Rows from block 8 of a small self-supervised image encoder, named by matrix and row number. Rows with one number belong to one channel. Each number is 500 + 25 x the weight over its row's rms, rounded and kept within 0 to 999. All counts start at 0. Numbers have three digits each.
After each channel's rows are labels from the 100 images, of 14976, where the channel reaches its highest value: "top examples" is what is common among them. Only what is clearly more common there than usual is listed. The data: photos with spoken descriptions (Open Images, Localized Narratives). In brackets: how many of the 100.
# conv1: bottleneck pointwise conv (model.blocks.10.conv1.weight, 160x176x1x1), inputs 0-43
# conv2: growth 3x3 conv (model.blocks.10.conv2.weight, 40x160x3x3, transposed, each kernel summed), outputs 0-39

conv1.50:532522497496492504497497508477472512526489523504500469515505511485478511496531481500478519479528473484542508497496489499549504506525
conv2.50:460479547472455476477494448493508506496494458495481503474506535500497515545525509552491521482541498490503487482471504494
top examples: text has "white" (29)

conv1.120:496515475482514547522514542504517486495474517515492478452478523501502483508510494461526507498491483503475487503521512485502496497485
conv2.120:518541466491499493529468525505526470541461504498491500483478515457500534526527487500500469456457493506498536525483470526
top examples: text has "wearing" (29)

conv1.154:513496478510518501499456521522481508491487521534488537473506488510532506500472466505535514505482497517513506489472497491522523477510
conv2.154:532519483478538552506493497524466476497484481481525508444477467515527475493539516465509491536456511499463500509516496506
top examples: text has "wearing" (29)

conv1.83:487512478507506505520546497524524520504479497464478539485538457491520506462423514454495461499493469511515504509441549499529485489545
conv2.83:521471526504522520519526508484498508462494531471517532523527533530535535524518511515492460529518518483526525511554511534
top examples: text has "people" (45)

conv1.114:492481516468500494463491526502465506473475485498515499492482454491494452488529519459496507554501495524515510484498477501497556487498
conv2.114:510543506501512482497533526510497503491469522507501527560574489551499485507481524517496484487522514490503545471526491487
top examples: text has "people" (44)

conv1.103:455484503509518502490510542458497485504560538507495506485494485471477497512478492460494500498500442515514481508464482554491498486488
conv2.103:550516512495498479457447471538534532508501512508430496481510500501501501502492512493491543499487496502476559480496493495
top examples: text has "sky" (56)

conv1.17:506492507496505477534449541463480509489537535514487521483511508553496504495473466525500461498493514476485458521508514471506468529489
conv2.17:463558504490483484512494498529537515476531498497467507508474478511465486471482509486533531473551469489476503503548469502
top examples: text has "trees" (76); text has "sky" (73); text has "grass" (29)

conv1.134:514465506522494500522526523520477487466477556506508547493534515492525490464498524509488481492494560489505458512525512494486499491442
conv2.134:479499502496540505495517460562485553440488503508463458502510513531460491499494466485509486501476514491483471485519491506
top examples: text has "sky" (61); text has "trees" (55)

conv1.55:545497470500523490511498495476488493565501484498527496551487492547461485520500504493499490506514537494511537529499468551511516490462
conv2.55:520456455520492492498551498462494509505490497487558532511481472513500513503481499553494471503478512544498474508461489477
top examples: text has "woman" (31)

conv1.2:558472500517474471524495496480524503489518507486529508485486490480509497534489510495519443483519532489522491502531483490529512456528
conv2.2:511499530474520465495486476480477511476510493485507500521492532540515523511496476449504520506515520426507526455527537519
top examples: text has "sky" (67); text has "plants" (29)

conv1.44:492509543512462489486498508528498427510494527538561513479523486499469508505526469517530477502445517485486481496497520451481498483505
conv2.44:504444529509496520505524493486493483498518491456519502554478491497480500471446494489474476522517508503482453515537531542
top examples: text has "text" (28)

conv1.152:481496486516506503498516497510502492547481503503536487518471502497509504481512489522499516505492478483496480469480482552502529499481
conv2.152:498481523497495504512499487476510467524485482507469454472505492465487485423505514487464483524496438493496463535510494488
top examples: text has "wall" (40)

conv1.119:493494500501502507525490523487496451493482481501536497493505491480485481466495510516507494518534465499528477503537487492494479477500
conv2.119:442502475496495506502449518510498540535465525522509504479497485498479548486520490507469510491510511566527483464486504489
top examples: text has "woman" (26)

conv1.57:520497534486539488487511501538486523491480512483477495508504522487499492486511508504500512498538544468510534488512490489478498494518
conv2.57:480526471514490495555490522456544459501485551491520501482503490504479501535546503465511492517538489500515517470496487534
top examples: text has "wearing" (29)

conv1.139:469504528513522463524521511504469527491526464535525516535504476483485507489469516511516499504488542496466472518479508452485499522475
conv2.139:458488484538527469460575468477513485491492495475525480575523483478501485500495500514496492480500510507488515514512502490
top examples: text has "road" (29)