{
  "model": "self-supervised image encoder",
  "dataset": "photos with spoken descriptions (Open Images, Localized Narratives)",
  "train_examples": 203450,
  "image_size": 32,
  "crop_scale_min": 0.3,
  "horizontal_flip": false,
  "color_jitter": 0.6,
  "method": "vicreg",
  "arch": "densenet",
  "norm": "batchnorm",
  "activation": "relu",
  "depths": [3, 3, 9, 3],
  "kernel_size": 3,
  "stem": "deep",
  "growth_rate": 40,
  "projector_hidden": 512,
  "projector_out": 1024,
  "projector_hidden_layers": 1,
  "init": "kaiming_normal",
  "optimizer": "normuon",
  "muon_scale": "match_rms_adamw",
  "lr": 0.0062,
  "momentum": 0.85,
  "nesterov": false,
  "orthogonalizer": "newton_schulz_5",
  "adamw_lr_other_params": 0.00084,
  "gradient_centralization": true,
  "steps": 4900,
  "batch_size": 128,
  "epochs": 3.1,
  "lr_schedule": "wsd_sqrt",
  "decay_fraction": 0.4,
  "final_lr_fraction": 0.05,
  "warmup_steps": 980,
  "weight_decay": 0.2,
  "adamw_weight_decay_other_params": 0.01
}
Rows from block 8 of a small self-supervised image encoder, named by matrix and row number. Each number is 128 + 24 x the weight over its row's rms, rounded and kept within 0 to 255. All counts start at 0. Numbers have three digits each.
Before each channel's rows are labels from the 100 images, of 14976, where the channel reaches its highest value: "strongest on" is what is common among them; "colour at peak" is the nearest of a few named colours to the mean colour under the peak. Only what is clearly more common there than usual is listed. The data: photos with spoken descriptions (Open Images, Localized Narratives).
# conv1: bottleneck pointwise conv (model.blocks.10.conv1.weight, 160x176x1x1), inputs 88-131

strongest on: text has "sky"
colour at peak: grey
conv1.103:135106163177123122131131129119156170165120141171135088123117115130111150119107132114176129165118100113092078133126136123114113148116

strongest on: text has "sky"; text has "plants"
colour at peak: pink; white
conv1.2:120126127107144140147163130104099097085132180093135122175085119108108152130103148111127145119118104164136157133108176120155139146149

strongest on: text has "people"
colour at peak: brown
conv1.83:094152128108131098145130148139134152129113120155116093095102123129114147144154149160113111140125119144160131117120157148132096094142

strongest on: text has "wearing"
colour at peak: black
conv1.120:105120109127121062136077077099096145098183127136151174112144165138118117095133068135132102145096171154148133115123085159122136110108

strongest on: text has "trees"; text has "sky"; text has "grass"
colour at peak: white; pink
conv1.17:132112137068134130120149127140076122129145150178137111178146147099119157121122167105155162110140130109083122091101107179107090092108

strongest on: text has "road"
colour at peak: grey
conv1.139:168112119143182156144118122162125099111108155138130128104094121167131118074135147135124131128123126096118116120157125102168129148114

strongest on: text has "sky"; text has "trees"
colour at peak: pink; white
conv1.134:125085132106108093157128136150127148137112119090139129138103115125079164132118099097149165145136121113161120098084072134141121144133