A small self-supervised image encoder, trained from scratch.
Model: 2.5M parameters, 32-pixel images, activation relu, depths [3, 3, 9, 3].
Data: trained on photos with spoken descriptions (Open Images, Localized Narratives), 3.1 epochs.
Rows from block 11 of a small self-supervised image encoder, named by matrix and row number. Rows with one number belong to one channel. Each number is 500 + 50 x the weight over its row's rms, rounded and kept within 0 to 999. All counts start at 0. Numbers have three digits each.
After each channel's rows are labels from the 100 images, of 14976, where the channel reaches its highest value: "peak at" is the part of the image that holds the peak; "responds to" is what is common among them. Only what is clearly more common there than usual is listed. The data: photos with spoken descriptions (Open Images, Localized Narratives). In brackets: how many of the 100, against the usual share in percent.
# conv1: bottleneck pointwise conv (model.blocks.13.conv1.weight, 160x296x1x1), inputs 0-73
# conv2: growth 3x3 conv (model.blocks.13.conv2.weight, 40x160x3x3, transposed, each kernel summed), outputs 0-39

conv1.33:459509394437473488588503666569532443513524520453428557571483370520476470514529524464527565514435438478456506531442495441464496577484486513557563498491496426558439547485556514513432510468485541474416454483372456484540429459
conv2.33:458582534553488409463497509487479484537542459573430495497499567530620561571518554430508560516435528509461405534472446528
peak at: centre (39 vs 6.2)
responds to: text has "two" (27 vs 11.1)

conv1.76:507469497446610584512524497549420594514552520449408500515518484523491578454524488468388467559458404483449550565473497476611396527454501458453490425471579590520426553551501528491514515544526542442539492582545486425579547427
conv2.76:503544533454478553533467457480572518569442503508381556498443473505482450489401541420527434460510592513553459576546559494
peak at: centre (35 vs 6.2)
responds to: text has "wall" (43 vs 19.8); text has "table" (32 vs 12.6)

conv1.108:494388499475422497510476530515536484463470519529570484464521509441546483569529541455553524442537616516442479572510489475501501492543514544436548484577478529471502450421501564402549460471498486428441522483513529543526477558
conv2.108:430561529539487561443568476465530513611462491516489470480482580532420540485528514505466512492395539357479464548456532526
peak at: centre (69 vs 6.2)
responds to: text has "wall" (41 vs 19.8)

conv1.111:596532484416472589447497497441466513507521589437456537488469540464484570484474495461482536479543495486533526477538475484500447495578499544489489473541567468495509524518539485490449492480487555544504498531501414500455575580
conv2.111:483461509462436467487543378482509629505514458419438535400555526493486471491589455561488520458488455483435486451484464455
peak at: top left (47 vs 14.1); top centre (28 vs 9.4)
responds to: text has "wall" (50 vs 19.8)

conv1.130:482512480555506473355508498376487574501488431516544496489579544448555433482506482526504503413602557483447465534567537557474591568551512456533448471479423501526522512486476559532532460556500530563546444499539550499483408645
conv2.130:512465470568458568497535543468475484387565538467598529482543571547519481423471483574531550499497391508542514455485513404
peak at: centre (58 vs 6.2)
responds to: text has "sky" (51 vs 24.5)

conv1.31:596472378503563474479462482433378500531469519526560490504592519463479471479535451503474466497422496511506528533367478517456579451421515550488495500496485416516524574556411521370554533442551483458559510473483511476500506533
conv2.31:492535525416536573593479481546524504595495550538487544521505504465556463576515519397500571447484510572442518571494518607
peak at: centre (59 vs 6.2)
responds to: text has "table" (32 vs 12.6)

conv1.3:511523404499638475552332518514446541467470514521560454588430484464519493559551546528517414434498475489477570461458527486543453389506505539532439456507520501526526538461477464423431465472436437438486607444597518407421469502
conv2.3:568509534451501496525469520591546505599534503487553494562483507417408420596529443458434543452525537526467536559493554562
peak at: centre (65 vs 6.2)
responds to: text has "woman" (26 vs 9.3)

conv1.113:485509484468537478452349456438477448438492508470576529481462463534540449437451470454548484464443601415528490408477518550525578505468527440491555493516467469474518485513513406521439486410459562475555561498479548445502489402
conv2.113:563457527506458588441549492509476501417526443527445448524584516512510447476519519518455554568464397524435528602401518499
peak at: centre (50 vs 6.2)
responds to: text has "people" (47 vs 21.8)

conv1.30:507373557470592515495440610501444498517553400507552451452559542488470431589553408464401405539474511520494578468476476523419406435457495538434583499399524449384518475489570427438607448516555522579506471568450428491517519537
conv2.30:518421382531376458532494486504510506502572602499507464488474545444517513448436408525486558452467490466549552563453475530
peak at: centre (39 vs 6.2)
responds to: text has "sky" (50 vs 24.5); text has "road" (27 vs 8.1)