Weights of a small self-supervised image encoder: batches of 128, 203450 training examples.
Rows from block 9 of a small self-supervised image encoder, named by matrix and row number. Rows with one number belong to one channel. Each number is 128 + 32 x the weight over its row's rms, rounded and kept within 0 to 255. All counts start at 0.
After each channel's rows are labels from the 100 images, of 14976, where the channel reaches its highest value: "top examples" is what is common among them. Only what is clearly more common there than usual is listed. The data: photos with spoken descriptions (Open Images, Localized Narratives).
# conv1: bottleneck pointwise conv (model.blocks.11.conv1.weight, 160x216x1x1), inputs 0-107
# conv2: growth 3x3 conv (model.blocks.11.conv2.weight, 40x160x3x3, transposed, each kernel summed), outputs 0-39

conv1.61 [124 156  95  96 135 121 106 175 143 146 145 109 172  84 113 105 116 103 104 110  91 140 134 109 133 123  76 136 108 114 139  77 177  90 169 159 121  95 151 154 104 122 146  90 173 119 132 129 151 135 111 146 114  77 122 159  96  93 167  96  92 121 161  88 114 120 158 147 146 116 109 203 157  95 129 160 125  74 175  95 137 121 115 139 144 108 135 131 118  94  94 137 141 113 142  81 153 110 133 148  94 108 123 211 139 131 122 130]
conv2.61 [114 106 119 129  78 124 106 103 127 119 133  98  72  98 102 125  99 125 135  94 160 107 111  66 109 139  90 120  85 104  79 107  88 112 124 142  53  52  79 133]
top examples: text has "wall"; text has "standing"; text has "people"; text has "holding"

conv1.105 [144 148 126 142  83  71 194  60 123 212 122 142 121 141 176 124 124 135  94 151 115 131  96 120 155  99 158 140 113 150  68 185 154 190  79 211 171 163  86 124 140 147 117 121 132 142  74 114  81 109 157 145 167 139 134  85 139 107  94 108 112 132 131 168 197 136 147 117 132  83 130 137 173 148 159  54 113  99 104 121  75 134 120 126 118 168 109 148  69  89 117 156 124 126 110 102 104 114 113 105 125 139 108 134 108  96 149 108]
conv2.105 [106  94 130 132 180 104  87 131 139 126 154  98  99 161 142 131 111 105 101 102 135 125 137 116 151  61 120 120 110 121 115  49 110 158  27 116 106  73 119 100]
top examples: text has "wall"

conv1.64 [104 103 216 170 110 128 165 157 131 129 107 100  76  85 135 145 139 157 146 171 163 116 202 117 105 128 156 177 152  99 169 130 165 111 123 105 162 158  82  96 136 130 123 123 134 120 132 155  99 110 107 100 118 151 172 130  47 132 137 178 135 128 159 137  76 125 182 154 157 169 194 151 125  92 146  76  95 100 172 178  63  97 156  75  66 170 127 187 108 125 133  76  86 115 122 127 118 163 148 154 120 111 140 105 135  85 144  94]
conv2.64 [133 152 115 162  91 128 146 104 138 141 202 138 131 127 122  96 103 148 167  89 151 123  69 141 140  78 177  95 146 159 109 181 129 175  86 125  85  63 102 144]
top examples: text has "wall"

conv1.73 [123 114 150 125 138  65 136 136  78 192 113 153  92 132 122  98 107 115 121 166 156 125 167 179 119  48 133 156 138 114  40 110 169 130 220  54 128  97 149 147 109 102  99 163 148 132 185  95 142 169 149  94 118 121  87  95 127  97  97 126 126  90  84 118  94 139 158 108 109 166  62 121 161  91 128 138 168 137 127 114 106  41 125 100 138  87 124  85 120 144 170 139 116 129 143 174 130  87 159 134 139 148 105 126 151 130 108 164]
conv2.73 [143 128  93 110 101 134 137 144 105  85 150 152 138 156 125 128 188 231  87 136 105 127 136 168 121 235 133 156 146 130 145 115 164 128 145 150 124 141 115 134]
top examples: text has "road"

conv1.99 [168 125 124 160 136 102 160 110  90 181  86 134 127 149 137  76 143 146 165 120 178 105 217 129 107 133 108  92 144 173  99  79 128  88  48 109 131 100 178 155 167  53 114  82 141 107 146 103 134 144 159 108 127 159 158 139 168 107 113 137 175 143 100 148 148 117 117  85 154  89 183 141 142 135 112  97 119 190 106 172 163 132  99  91  84 152 111 118 122 133 147 177 154 112 103  97 149 164  91 119 161 142 110 166 149 108 139  90]
conv2.99 [133 165 124 101 176 137 104 119 153 160 167 157 119  32 155 109 115 117 178 111  79  92  85 166 118 180 142  60 101  88 144 122 133 115 125 135 110 113 118 138]
top examples: text has "woman"

conv1.79 [152 131 190 142 141  68 101 124 100  99 142 134 106 158 141  70 114 128  94 100 105  85 149 162  93 160 139 102 118  98  87 153 143 141 152 102  65  96 202 167 122 146  85 120 135 117 110 114 133 113 104 122  54 107  97 133  86 111 136 100 137 175 150 128 169 179 112 161  87  84 161 160 161 108 121 198 127 179 188 129 123 166 148 106 157 183 101 143 121 135 115  77 111 109  85  91 149  74 110 140 138  96 183 106 137  95 147 130]
conv2.79 [131 159  85 107 130 140 179 138  93  70 112  93 161  76  73  77 126  89 144  84 135 112  82 134 171 103 154 159 104 154  84  86 105  93 120 145 146 100 130  99]
top examples: text has "sitting"; text has "table"